From a checkpoint of a small image classifier: activation squared_relu, moe top_k.
Rows from block 4 of a small image classifier, named by matrix and row number. Rows with one number belong to one neuron. Each number is 128 + 24 x the weight over its row's rms, rounded and kept within 0 to 255. All counts start at 0. After the name is the row's rms in percent of the matrix's.
Before each neuron's rows are labels from the 100 images, of 14976, where the neuron reaches its highest value: "responds to" is what is common among them. Only what is clearly more common there than usual is listed. The data: retinal OCT scans (Kermany 2017).
# fc1: MLP up (model.blocks.4.mlp.fc1.weight, 768x192), inputs 64-95
# fc2: MLP down (model.blocks.4.mlp.fc2.weight, 192x768, transposed), outputs 64-95

responds to: finding: choroidal neovascularization; finding: diabetic macular edema
fc1.93 028 [129 162 138 129 138 129 156 124 153 162 132 130 182 128  98 152 118 168 123 160 138 106 100 117 153 163  85 150 121 108 131 123]
fc2.93 005 [149 142 178 102 171 139 170 126 171 153 112 127 163 127 140 144 133 120 129 138  77 104 142 123  80 155 131 127 157 128 110 126]

responds to: finding: choroidal neovascularization
fc1.608 063 [103 125 124 132 134 126 150 143 117 138 134 110 138 120 164 120 150 173 148 145 139 145 153 144 130 124  84 157 122 164 150 128]
fc2.608 043 [101 147 150 100 167 144 148  98  72 165 138 120 151 105 115 121 114 101 101 146 121 141 107 137 142 129 164 150 157 158 141  85]

responds to: finding: drusen
fc1.765 031 [ 98 121 133 162 127 136 132 135 116 106  98 114 120  84  99 128 104 129 116 143 140 175 156 114 151 140 136 139 149 102 174  89]
fc2.765 012 [121 102 156 153 113 120 123 113 111  86 123 122 151 119 148 131 134  80 166 186 176 102 136 136 177 101 139 138 138 119 117 116]

responds to: finding: diabetic macular edema
fc1.177 035 [120 171 157 149  86 130 125 156  92 148 169 128 170  77 139 141 116 117 142 132 179 164 159 115 130 153 100 119 124 138 134 121]
fc2.177 017 [136 113  91 142 120 166 146 133  98 159 149 176 105 116 173 155  87 134 113 119 114 114 116 138  86 110 120 137 162 132 183 168]

responds to: finding: normal
fc1.356 215 [144 149 141 117 127 115 198 145 124 173 125 127 168  81 137 132  87 110 124 118 119 157 137 109 159 132 123 145 146 145 105 132]
fc2.356 238 [109 133 132 139 141 145 170 119 145 126 135 118 130  79 111 117 152 133 128 123 169 124 132 130 124 134 132 144 116  85 116 101]

responds to: finding: choroidal neovascularization; finding: diabetic macular edema
fc1.408 032 [ 89 159 118 129 155 148 167 141 126 154 143 126 130 101 115 158 157 163 142 139 158 168 159 108 157 120  99 130 146 149 117 161]
fc2.408 014 [109  83 137 141 125  91 108  97 104 133 120 116 129 106 147 147 120 106 128 146 136 164  91 112 162 124 144 103 112 103  88 138]

responds to: finding: diabetic macular edema
fc1.280 033 [114 164 148 147  96  88 178 132 143 161 136 103 186 125  97 103 138 177 133 111 120 163 149  90 113 112 119 111 171 166 135 129]
fc2.280 013 [103 104 154 166 145  97 112  85 127 105  89 120 136  87 157 149 116 108 141 167 190 162 150 106 143 130 119 112 126 117 110  84]

responds to: finding: diabetic macular edema
fc1.754 231 [131 130 112 112 100 119 136 158 131 157 148 132 178 113 137 144 142 119 147 103 177 138 142 106 114 119 111 129 170 161 168 123]
fc2.754 242 [ 96 148 106 132 124  99 118 100 124  98 121 124 141  86 138 148 177 113 124 168 159 139  92 141 151  91 137 161 124 159 101 101]

responds to: finding: diabetic macular edema
fc1.64 030 [145 120 146 100  86 123 157 164 147 147 144 117 180 137 129 114 139 149 151 113 139 155 129 119 139 159  69 121 148  98 166 118]
fc2.64 014 [110 172 122 150 109 169 128 121 123  97 103  98 146 110  87 168 156 140 116 111 143 126 123 147 109  89 145 168 123 110 141 169]