{"arch": "vit", "model": "image classifier", "dataset": "retinal OCT scans (Kermany 2017)", "train_examples": 49215, "image_size": 32, "crop_scale_min": 0.7, "horizontal_flip": true, "targets": ["finding"], "num_classes": 4, "norm": "layernorm", "norm_position": "pre", "activation": "squared_relu", "mlp_ratio": 4, "head_dim": 64, "fused_qkv": true, "bias": "all", "qk_norm": true, "parallel_block": false, "inner_norm": false, "moe": "top_k", "num_experts": 64, "moe_every": 2, "expert_mlp_ratio": 0.5, "experts_per_token": 1, "shared_expert": true, "patch_size": [4, 4], "conv_stem": false, "layers": 16, "width": 192, "positions": "rope", "pooling": "class_token", "loss": "cross_entropy", "residual_init": "zero_last", "optimizer": "adamw", "lr": 0.0018, "beta1": 0.9, "beta2": 0.95, "eps": 1e-06, "ema_decay": 0.999, "steps": 14500, "batch_size": 96, "epochs": 28.3, "lr_schedule": "poly", "final_lr_fraction": 0.1, "warmup_steps": 2900, "weight_decay": 0.2}
Rows from block 12 of a small image classifier, named by matrix and row number. Rows with one number belong to one neuron. Each number is 128 + 24 x the weight over its row's rms, rounded and kept within 0 to 255. All counts start at 0. Numbers have three digits each. After the name is the row's rms in percent of the matrix's.
Before each neuron's rows are labels from the 100 images, of 14976, where the neuron reaches its highest value: "responds to" is what is common among them. Only what is clearly more common there than usual is listed. The data: retinal OCT scans (Kermany 2017).
# fc1: MLP up (model.blocks.12.mlp.fc1.weight, 768x192), inputs 96-191
# fc2: MLP down (model.blocks.12.mlp.fc2.weight, 192x768, transposed), outputs 96-191

responds to: finding: choroidal neovascularization; finding: diabetic macular edema
fc1.643 046:150126153096070109134159145148115119114100107171116155159160107164113094133167129145124124097153084128144145116146119158117113126168124113111127127122105128160124156083143119150113133110108164113112152121136135167133118131140155163103148127164101125096141118087126103127095131115097136100
fc2.643 012:054186094169144118126146155122132121136123121123117117137102145124109154126103151124177132104138176140112153141133116057123109128119096119140132149113117115153171088105123167135116116144160126128211119123102137110141124119122083133104124102121144097091098118091113137140146164101119178162

responds to: finding: diabetic macular edema
fc1.517 047:105150105079085098154148101160165157139126142129120133119142147105160105124102117126138116108120098127096108143133104132086106154114100115145144128141122124169090157091147153167113129141100113108117145099132087174095108122105156132088167093104148128150131154085133129130106150130132098119
fc2.517 012:131131111139107114121123140150134151079110149097165120142130113149089130170156111115156065176132134142175112146127102125080123128122137142127185168139132117125109095110135136136147133110144116119157124116145138100083089150110124170121099120128143144146162105111098097065072110108149124118

responds to: finding: diabetic macular edema
fc1.95 045:162141131135162106101121160126142123107148161150142122108088111153150092136122165139126089105151112093124136084087160143139159100139140112101170118165114152146122103110131124122080117141143144125100121159107139143139149088114153105156166101108126108146093111084136118141154130138160108140
fc2.95 007:143097131170126124108121161139159084173088122157126173115160139109187101142120141134109146137134118179137129070118107141077158108125120152108111143079129104181166129121109123110132153135153093126120140166144121087131133082144133200091146119150152145160150116143140129127136163102115129086

responds to: finding: diabetic macular edema
fc1.405 049:103123122103141133119120153121157108093152109174120156166123165174122115136105182135103163085135137134153103103121151110105117137169134110129165100103111083102130136118122110135137148093107093102128154153114097125120129121110165151123152081130148132101181167092151154119110102092129143110
fc2.405 019:088134088154172193144143135099133154131096152109161110157095165134103176059162135136156162131129147118109108174133122074106140140160087113102122116070123156144125122122088124133156118119126147148180129128149174147157119143135107137122151109147156130135114117144119147152113164118109142103

responds to: finding: diabetic macular edema
fc1.436 059:151127131090129097143110170126138098079122143142121161109162147148120098140137138106153122134146076142141156099173157126136110148132149150189129171169140143137162117085135124120135163103130112113128131141114122156129114120105157146102159110102125092130177130083139125099103141121139096104
fc2.436 028:139094172091087127134144140125127124081111147121147081121093106114108136119100088118140101105156102145120129115147134151119154104137125180097119149138150113154144110133127197096130086125141099124214108126135145118112171176147149143140116153131131108147139112085114145111128093100123101120

responds to: finding: diabetic macular edema
fc1.630 047:161154123091101155094147158108169117126112133138119155105139112157165098127143117116144148086168128168157149079098142164124143151106106128125101141125142131140091146089101106161082159173117118125117128097120149097120130124102143171135109149154139086102107114089139088159092121151100154162
fc2.630 009:159131145105087082119110146163114151129128157127172129086091076116140159157107150161100099102141105139151136134115099102103114149164122150171128118140112094136161141107112139104099135141132129149127137151102104116111157088087137128106153120122138124123162138127150146142141069103119138148

responds to: finding: diabetic macular edema
fc1.634 100:170079160097118133109147173158146121085184122116142166114102154152128129139094162095128150120145145118122149086121131149121182125134101139126129143124095113132130140128191134106138130130123152114067159151097116115116098067129149155123101150111141131143123136111109151148143100121142122125
fc2.634 081:097107138140137171092128121121159104138107101123120129110111146098142128093132136104141142167148097144111133116155125167127143126131143151073127124136097103174119081133124135105152148112134117115133074127142153129138169110159129129099154098122180109154163112124158120151088131108126088114

responds to: finding: drusen
fc1.47 049:117105109098128128117159099146102092122148122158146163144152124129120158163116187125166131142150116114090154085146110191108145099157134144142124173113136140165113148122125100107115135128116153127125119144094095119097097116091121115128159085096105115150137144115097139120116120138089125122
fc2.47 019:131127137107122125146130102103112141161137180122157155131123077152100080133124094129119096152080120128133169139134129110168128122111108142111090110149120159073134147154135148098138146100133135158169146124177137090139113159141128090155123147121127154101083121162117145114168130120142135138

responds to: finding: choroidal neovascularization; finding: diabetic macular edema
fc1.200 067:171120164091135128143171151160121136082138116101102156145112111130127095086160126129152151142160088123115116092141126182079100107148129151142149145127134132127104118114124097160139136085112110096083066119061127118132156087120124141115162120097144091098126113143140135104113114128152116139
fc2.200 052:097125160155105149082118102106095060161120097112131143076111120117134152109134115099082130124126104098119135132127151145154181129136145149087128121132133123151161128115128120101179164123115143150135139116115164136122187119170142135126136141115166115195157149135134123127114150095144134125

responds to: finding: choroidal neovascularization; finding: drusen
fc1.258 407:131106122124127060134165151131124117123111161122164123164107132108128128094130162140171160113164144118116163115120127135068119135113156096147126151092165126128157117122130094126101113140130126109126131156145116147145122112101122151108102093120121138153150096127158143083131132158068116106
fc2.258 471:126181111155183184107135140134128108149153085123088151106133146142136111155094145116117147171138131115116142108132136098157133122108111108118082139136096127109115113123132153115132135111122130111110118122074146095122141103174127137114110115105128091113101137128087124157129150117158099134

responds to: finding: drusen
fc1.645 348:114161121158152169121123114179112089143133094170087143131154152135114126159085172114135150151131136140111115137142126123167116154103094119123114131168105121153123125083155154111162146166147119089127156115080139122136140100184091104110129133156153115101115121105069140182098137112143127161
fc2.645 384:124129148126154104128165110109089091158154144128089157140110115161129113134105145096122157159129119148114152130125150128165151102124107095123105111095142167101156140124145069119140149152097139107100139132160117159124101103134145138102077123078111134129082133133109139111149139160098118092

responds to: finding: drusen
fc1.121 394:139165117138157166095109143172158123113120111115100140126127172130124118105107131131116118134137133123140088120169112125157116171121124148119154135164057110144111120084152157153150152108128140110129152135076139111123158118162106102111143153128118127094107114090091124146101087117162134106
fc2.121 467:117126152141133139109140110169152121119159115146115168133151168097133143102089155142155134150156166172126125104108093132165151126110081122112092163147089117147138107094159118092132122139110133082089116163102150113162124094136117120091103125086141094094123094082094159157129102101137100092

responds to: finding: diabetic macular edema
fc1.717 049:158102146091121108129108159141136129079160149136095173165092115107154146142161150131149130071136123153141098092116117155125126130096118122140124107141102104127149175119098123094097154165125145121070086142141137139092109069107156141111167111129151140131139163120161126115140101148129100103
fc2.717 024:139123119141121087135097128141152132146125122124145133099104117122114121159146102127133081161152125177146128100072128132105150192108135169090136141124111109150182155139125164102162151091153153136169160127147155117111165129125110110154151143157138139136151123115143162086110122088133106148

responds to: finding: choroidal neovascularization; finding: diabetic macular edema
fc1.37 320:130076148079061155132132154123124142088150178112169135097092101145147147107153122131109128113162118129150139123129144151119147163155137154163163123100137112156135107135115152135168111088129159152112111113096106131095161106117147173151145100134124126147166100108116128133093101119146139098
fc2.37 299:121130150150146121116124137130086100146097104094143168131125114133106157129151161071122148142137140132094110153160153130100143151154124099110168104106123118162161115098112083151174174133139130108091159139106124170138109075112115136088126102126116137172126117123108087119103151170131161085

responds to: finding: drusen
fc1.323 415:130169125150138151112127104177123124112160086129123129102139144145101146149095113115114107133120135135116099128115123120154122123114086161116105118164103125139105148116157145143162130147126138101133143137097129106153147140167117086125145159141142098112112159096068165160130118067164138173
fc2.323 484:090125145151114154106155143121138085144121101100108163145126143114145147082103160099128159152146157147096130117158127132147151107133112095093118123099117127150129087106142103109157124142109109092100110137127154127145139091151128134089103099099167096136141092111108123150141118126107106077

responds to: finding: diabetic macular edema
fc1.300 047:172169135088111119132134148155160098088176133124141116161162165145113083095146120117130113098137108145139126138126090158122104135150103127116110166142117146118096123138119137097143147160136142146074141121132093131100084152103130126151165085103161128117155097132143152147143150112131078113
fc2.300 011:141096141126089112090115113136116089116181175111138112134132105160129140129123111129168124124110087134136081122122123153152168131165069153179127127172064112077149113098145148117138160107147130126105119095115120098097156123125150137153145141119101152138117107146165163146112102106175136123

responds to: finding: normal
fc1.191 053:164142177078115089134108163137145091116121154160118135088166152106150142145150177145143127121110075150136139123132154142100146141130091144135156138141134157121105104086141150147112167161137091133106117131122091160138108130109108162140126113115165108094183160111128162100146078135148093139
fc2.191 022:089109111151157117142123162161115143114094153098157118137138149100088187099165131137147107115119103120135085162159104126101111122143118142130133130102149139130121093083109139151154149152157068107154103155119132119124107148127125122126144130149160109115141107117132158122108150107105155126

responds to: finding: diabetic macular edema
fc1.277 045:116102179130089113109107152115128149167096148137128142097145138135163127152151113095125123101147155098151114081160109112141156131148072146112108170153105111091125151105119099165072114147159128120093136146113132121108156083126126131087103116123106144152176122160145133158139122125159085156
fc2.277 014:112123174141137170150101162091101104147121103136126108123118195106115150134148133099095134129124128098125139137144140142094123125152124076123186101098106151152157108146120104143139151137118151154177138103142123150123148146137121148132121117125149111143136117111169122101117148157134147100

responds to: finding: drusen
fc1.369 058:076164159122103119170143175147141138149126140129086184141116147095125089126095150119147095099126122139148129099158120142162100144134097093141120197169135159129107111117115169100135154166153138105091137142088138129166117118152090103157118117118149123075143092102105140132106126081164141147
fc2.369 033:125106115117145170111145107125150120128119121098144137115123118130132147132134107146140137127069096114126128138135157124128169123154179130118081125111117095121141143130092092109105162115129143164141136118167135117099103143121160156126137106098122172163108150202139076118120130139093175144

responds to: finding: choroidal neovascularization
fc1.564 307:109075186138097089104139098132107078089182102103139187113189134134147162113116199108144138086117110129098108124117138154115174096133109133127143108136154130148094105093164145093147125158120089102077100157105138154153142088119142122117119126136121138122148106142118145141130136136137100108
fc2.564 354:145130153132162136110129150124129106157122103103119144145073140115117135109118114110085122161161140065142146108129125139117131114168137110117122130104135141134149093162142103160165140113079135115107141131157122149093171112166144118114087150104147114124102111089108128110169144116148071108

responds to: finding: choroidal neovascularization
fc1.210 071:158104164102089105088128141093141128134136137105117196139143113118165122118145165093114167113163125122160117068122148178129155097163139115116126115140149100139123138115118134127174130147141118104102120154122128144083184086099139157134141085123114136137142097102132099141145117142119091128
fc2.210 038:111126139150129154089118133113107117115142104075150150139069124142101158096156107077115126139164121119110126151170133104139151112133076156120154108116129159121134123140143154159205150123118096095098107141124160105132151108191137139117139162127132088129136130087113123112105136094137100078

responds to: finding: diabetic macular edema
fc1.608 048:130138170134136124090119163109149153112156181163110149122162162117099121167133133108159099123172089083114149153142110144139096132120113152160186111105095133120123111117135161107086149157111120107145124098107084167146119143122119138125111097112141163150173105122104138089127129102146133142
fc2.608 016:128098128082135137090144137143125145113144126076165078120082150099122124105128101142138112109149127098148142115129116145105137146134123170100134119123121135136108121144141153130162159106158114141179108144129155107136144153122148091123154165135133105123116109094104176142119109093118112155

responds to: finding: drusen
fc1.525 049:124169128105141155167116150123152095094156131161125132125183149111133112143113182103141114160135094101119084077126105121112155120145093162120161162162155112162100134136178156105091135116138125150095098088141107175121181100109151161114102099157148098120116140138105152133098129120105111091
fc2.525 020:106116155104118107126173164143099113083129131110133103123115120170085157105083103101133140069156104129111127138100155125100141117163083159152089097148153124128130100113133135109119108141118109160180073138087138113155108167118152101152125111109129078132117135130099174151110139104117172155

responds to: finding: choroidal neovascularization
fc1.56 052:157139171138123089099118159164109133083135108129128181104125125121170101147149176088146157105155100178093156098141086184145109150154138126133137139119145146089134125130123129130096165129101113135079126112077076097144146116116139120082136139148129095112143121115119138138145091129100102078
fc2.56 028:111145130136106138144098153123121129175110114161111145119101090119134115164105109129069120133126116115148132126132172116131134169176161132135180148133066111146173116122086121126145133106124162184137147093103092149105164135127109116150125122122145113140136138122130141125129140105174156147

responds to: finding: choroidal neovascularization
fc1.352 045:122138115134111082121156111123122091104136167165098130103103140167136163092136138107106141142130094106093107081139161168081144134128155110137116146144124118163135145147156146131099160096140155080135102113150154125100164072084148148119126147119137086159143148140124133156163106078147154095
fc2.352 011:156149121108140122088156148137121135114171132116131134093135152169113136110108151139149088151161094171151119112058084125136124127084090146092092135141119131126113131093164156104151157105156134124145129126119136070138124113118110102151135134133102103105130088114099182125120122072114157172

responds to: finding: choroidal neovascularization
fc1.180 078:151112136107085149138138147145123100084161123140123139130141160150153096111145149130117134092184113131130136092159120153130160127166120125156163177117133147106108124097135128128159134082151142135099125151131128132105159087145128170085138160070130104141164103087123105120095126105157105120
fc2.180 055:132108168125141135140120123122131136102108133115163144109084113105107171112162104105117096108148101093121131144128121159091148109158115153101124107111153146147142145135145131133189130137100134105131148144159144144108144127173154141147139153139143131144167162109137149105125114095084136098

responds to: finding: diabetic macular edema
fc1.703 048:095171166111080143105085171104116156136131148114102120140172129126168154140132139124093142105137119127144081107094120126095159139103106148158159140123145130148105130094111153132122111169144124125119096170111159160101160104149146158096171088125098129160168118130102159146123160146154142109
fc2.703 013:145142180167114131137139162120116111141131108111115094106138123135140129123179114119100124119152129085120169174099075132110108132129109127136154112096173119122100142186141127150160132106111138151177108107143148132121115111107091143149129114101138094133162095091148074120071171132129134095

responds to: finding: choroidal neovascularization; finding: diabetic macular edema
fc1.203 045:162143103121163131110128122135164095099103104159148096131128132102143129117147144076115147150161130129088149094137150142134161155105137107157100134097145142124113096119170119141115126157153161119070160164121124112114144129098151163138151156154112125113134137107147096119128153088087112140
fc2.203 012:147137102165107120114131126123118117139125136133099158109167093153147113141126171097133094169147150174175145111145124148115120141120135138125117147173134107160111126084151122107170173127157086095123147125119153120122144095123123098103119167111145125126130095079106138125130104114120093135

responds to: finding: drusen
fc1.599 060:167128118105128147105121145134101118084132141161115149126148141136133107108169179098142125123141110167122154114124152196086132144108140161109128141118091102135136128101168144133114143124133116151124120153096097175097136122130127149098166153131107149119186149119128123098140126145117147098
fc2.599 023:097112168103083112090132130087112106131108129114127137134112077140125165112128111081106140081128080124089101142168130130144145075189113153176152108104140119130158097088118124174164132174113113125146139146111144138131163142114135118147129099148172118129121144117083151139118111137167176080

responds to: finding: choroidal neovascularization
fc1.759 045:147169166153097131158096131170149116074137123139129139111122155115154119110104167096140105148169099129139153152153155180127124094112134105142149099166101132104103113125174106112101122156154141080069133126092106126126152098113110168100132103131100120152127141140116122101104106089094151104
fc2.759 022:147074135107148107123113115129124145117148151127161117158113114147103149125155108129118155142134116108152097116138098185101133144179147155121094110125122129150136094131100103135149159133110117111142114175097140136116108138163165131111110136100124119101133166144116148151146113108094112135

responds to: finding: diabetic macular edema
fc1.567 046:109143171141140088133157169140101128141128106101110164142162172115107143146158175128109134135155128118157146093157123103148146118129095110123116122147089108094138141134142170094140097152110153155089091173146107154124147133102162133085128112136137137088149137134118118086145120085155159124
fc2.567 010:110149114120131160118134128116165132112125108120163110120094122099120144109155080111129135118085128094111149130157164123096127140135112096118184098109120126179100100166125142154132136107144128168168097075132152164133110160170156126150162103143162085147107123113120122161112148133098156100

responds to: finding: choroidal neovascularization
fc1.472 056:164116157134082099117151129112105129103138139134117156117161104128145130111156162134128154109128085145124103123165086185101155109138138169132160142126124160145079148078171116092141134155153108115106145136151090118134121105146177113072157096098134135136171135095142137130138129085140113125
fc2.472 024:152132131117133134136118141147148153122130115115155087103114131095094132126115091166129066113154121137152168138101099120103092167133116156106124106126144101153124117165143175137160102126114152125178135126148136115131168147129131088157138193152147091106129096094114175142132077075119131123

responds to: finding: drusen
fc1.366 046:148131106115146112100098114159094149110103120152083146170169142113118116092125167094107107155118116099133129084104114152076154159134104114147143139102127154126106143090148150102119134105108148136077109093087142117146140120093131103148084121110094151126180149161106125131097158137085154084
fc2.366 010:120105144133147128084139148153103163119160107150119101111174158178132151135138125127109102152141141141159108151144115133119157115118103117081125091117151132111117121120131161105123106086149156111131100180114110092140102121131137136097143124163114068107101125114097147140121128113143153127

responds to: finding: choroidal neovascularization; finding: diabetic macular edema
fc1.656 048:094098127097093121098161119140093133129145111104110115100129136161116163149120122124112094124137137149110128106127101157135119151108110124130151109130122085117156096126180125107086168118160161132106113111124109156132154071102111108158144104130119124090139136092110108154127151132125125105
fc2.656 016:138146139125120148078114158126166147119128127100127143095078099129150108115146105148122116136136117122172158113120150157118163148168143168090135122090087098162126130136137145120165131067151162164139140122140141136143154098128093123128167125127137115110134081118139141127128132115126117124

responds to: finding: diabetic macular edema
fc1.403 053:133170181115108088092124159129103138071108127127109147153111148129111133145147128099108102105172092168136163085094130129107125098110114167173165146144150133159134125119157177099137142125145143132116100160113092158092131053111158142126156136102162115148134140107120139154086113136163129120
fc2.403 023:129131116119144141120142148162145125126144143121128104119084139123122155109099141173186153158155118150108108148130163107120118144137114169114099129104095079158127129060119146112141148125156095111194095118134167091141155127131140118108123146148149097134120107130108168126099102088074128183

responds to: finding: drusen
fc1.741 111:152107160113156140136141156167132109084156102105141148120110147128139115159118147124144133092115128119127120100116124153127153122139108140148114139127129118123124147125183113141125127142137129096061161144143112124124093076117118132115131128122156134094132149110095121132153111081133116150
fc2.741 085:131110120139118147091115148157164124111110120118129129113129112098144122097130132120133108154157090124122138115174117149139124155123127177086116123141096122160110110131148150114158127148118140102118077135120137124143189110149129097104175118121167101139166107111144125146083134107102082117

responds to: finding: normal
fc1.332 049:163147139097093072151098119160167132105141153163139108113113102151142116135130129086151086140136084084082112129134150166116148104159118128118169176124086146107149094141130152144147129172126108087145128162137140118094138094116160129143141142118149164137128114137128119127125116163111120105
fc2.332 011:125118149177176147108151117162131095090147144073129150133101161142131129111118141122169088111157127118148146206140098123147145159124127162119121109157120112114132149112176099118169119122101129108151131110119139117140134113170096113119123163118146127097134109112136135153072133065096090102

responds to: finding: diabetic macular edema
fc1.44 052:113125179147117082125095161131125121113114134134137140154112146152111111151101178133159170116140141151157130090180111146158112112126146137118136157144149154155126130109119136085082128135095120147120115112147086159151120099112126129099152110102148095122117160108132138138124097173107125135
fc2.44 019:120151124143075124127137135113127102112098083106180075140123116092108161124148085107099121107133112105093146150150141110095118122121095141078161076109158132174150091154099119124149116135086136121211139144151142147135143177134103104167120132156156112169119126096135121146124132139151178115

responds to: finding: diabetic macular edema
fc1.318 058:119154168146142099134147147125116144119129096147138150158137143160119100126130131117164108136175107094148164120118142107106156118136153125135176153126097159168100114064160160094123141158146155109107092129144118160144130077124151159130159122129173127134121164149119111118150160137092098072
fc2.318 030:125170144121169118126122144090083100152137088115151117108081124159103136168122122100058129134100137095104121162111146119132130106119105100097120081151141140056116169161123138144119146125137140149128152104135129147142107125144112084142082141132113102097071125144121168085139137182154128114

responds to: finding: diabetic macular edema
fc1.661 059:134144164098112122134129122131107154142153144107118148135154139141160090136123178147166080076165082122131142131151113132120136109148143171103147145109126101130111108137151172128133114094108126140094134134099106166146146138138107141097120149107140089108152144114121139096116139127091077138
fc2.661 041:156105154082122135121121132137135133078118155114120059122077132107108153133093098135144131132159121149128094161157130176078136144154117176136145144103103100148146120123086137109152115120159119137212105111121139107101146175101127174120136124130121112153137096120123137133107103097111160152

responds to: finding: drusen
fc1.183 052:136145162101177101162126111172150106104124106090085150145135126104154103170136118091122107152136083140088084124163101158103094143139097101114143122140127130100129100083168106132092117111124102087082121106132084165117099126123099149127114106164106150131154110123080149107114123125089103112
fc2.183 022:175091157122115089119079102116107156164165151134139109145148113155105127156159112121134145150164123110165091130148048153138146141144136168123129132143133142138127111117126123130146113120125135107135105172122127098093143145180183138119137157088108108084138167116109122126095108091149090117

responds to: finding: diabetic macular edema
fc1.440 077:112122150123099153149115153175163125097144134129132149101148161095158150126141146135140096087138092115137126117168105141112130155161143120159156169142104122140099138105139131079128142159136092112092103105087119128145135094127173166125169128138163080107163138140127120167149106078098108140
fc2.440 053:112154097129143136158133136145140110150122135156109113133145145125143073151114131170146145104086117098127140141074149104133121119155156133163080159139116101093128135147103114103072121127133120148169122106156098139110118171119127156128108108134118166118101137197131126113155130134091150170

responds to: finding: diabetic macular edema
fc1.237 053:132131180092079136114102163130155153089113097108128138144152099117108098147130168147154142082112160142119105128139126158121130120131146100157124117150119115121124142098105135127098138151149120090079130117116148168157127144107138129122147096109095147109118131120087101149087133147114108125
fc2.237 023:128134117169125107087130129132130119150120104094199067120096139117113162103183113140121113112129099120114121146106094088094131133120106116085165105119153137177122125139092135134116128100134138156211159145143131095156150166121097109179160123135152115160141140137154148134094176124164175140

responds to: finding: drusen
fc1.542 047:142111121135104084129121140114099092089151106105166157157145148175150092151172170132140134084159143142149105111146130173129126159151115113153152155115121115121096114123145117145090134149106106139120141112129157128090092080153104130105127104104171086111120147092168152095100117096133123131
fc2.542 012:143122160143157158100124087098136138127181113083153099077158141120113140168209105114119137134075074098134104170126090113107094112120088130141110094120126122123086144135110117135142159096135130153176124129145136072113135157157114133139147165124117136132150133136142094111087127124134143108

responds to: finding: diabetic macular edema
fc1.576 047:122087150115148091122137119155112141138129152161106132106126104169112089150105167130115141087183098140102149111157125130118121174129162090179142112105130091112113110109130099118153128100162133146122083116148130114116102128084178189134102123101169102091188095101091146102144088141113135132
fc2.576 008:110136109132105107124140171113130155138102121115195096101105115143077184092143133159106092125164146147147088152147083121135143160143071149107139131124126135128155144138113127130162120131123126117179139142144151106142135157106106108157120151091131108130138111104089183139129152094123153097

responds to: finding: choroidal neovascularization
fc1.725 054:162108159128119121138131155160135119139168113112115208127117147124181101130095145087122153084161086107117153052142159171140133152108096148103104145155130083136151151108187129142149117146123107091116115129153149137147159094149135134163156105106150104160140116098121157148132118144152097111
fc2.725 025:121094088141144123119096081152120169112158123115133137149157163137086135130120140126186127170140127158122099162130116101149131159097077135087116116172084176131141139076134131134150142131148115082140128152116141089153124122158123103081156139119136158087102122100124138118136132100133107124

responds to: finding: choroidal neovascularization
fc1.87 124:151099168117074124105144111101140108096153146122137165095144099117167137122136140121147174117167122110140139071110127174131168110158158129140162120099145107173091086134153096122148133118129136135114124152131112161089181098143143168112142101122141131149151075124133136125102119134145123106
fc2.87 097:123136144136130119112117136097087111107155120053152131116052079161117150124163106092108116135146095104126147148148149130109152109158102166125161092121155177106129122165130151169194137116117115109118111116154146125099169112166151143153115170101108105151116124121140121104109150128135092092

responds to: finding: diabetic macular edema
fc1.345 585:145105121147127153133079124123136112157104132172094126105137125098136114176100124163134124158152163137165124129120121144141152180133147127103095176163097098150174105110092129088124134153108167110130156119083097136096168123150166160143117151086100129150131124146125116131133117115125130150
fc2.345 740:149098153080098129158120140091140111139101152147103163103117086130166109149107161125129151121112080126137138095106172165091146112165167147141131144101153106120147143126136124112102107147112143124090142097137096159083131090123174165149104120119121172163144160163168116094152098161090132120

responds to: finding: diabetic macular edema
fc1.512 047:134162115128124109127152131109145137123132145120100134135111119093139148160135155095116089098165117119171127144124123165088145105124111110149109150114141156147144161156121094165159164163144099162089085134102118110099150128130142110144129111102128074144166111118097152164138102146139133138
fc2.512 012:096146164148124112113150131102098120123143077076177116165074131156100133121156117107089139141084118083138126152138127129113146153151142112112141091103144138095112136168105102130150171079139104191145127111200123143108136162118113113161138132146138115134102137128113104112134193153121159149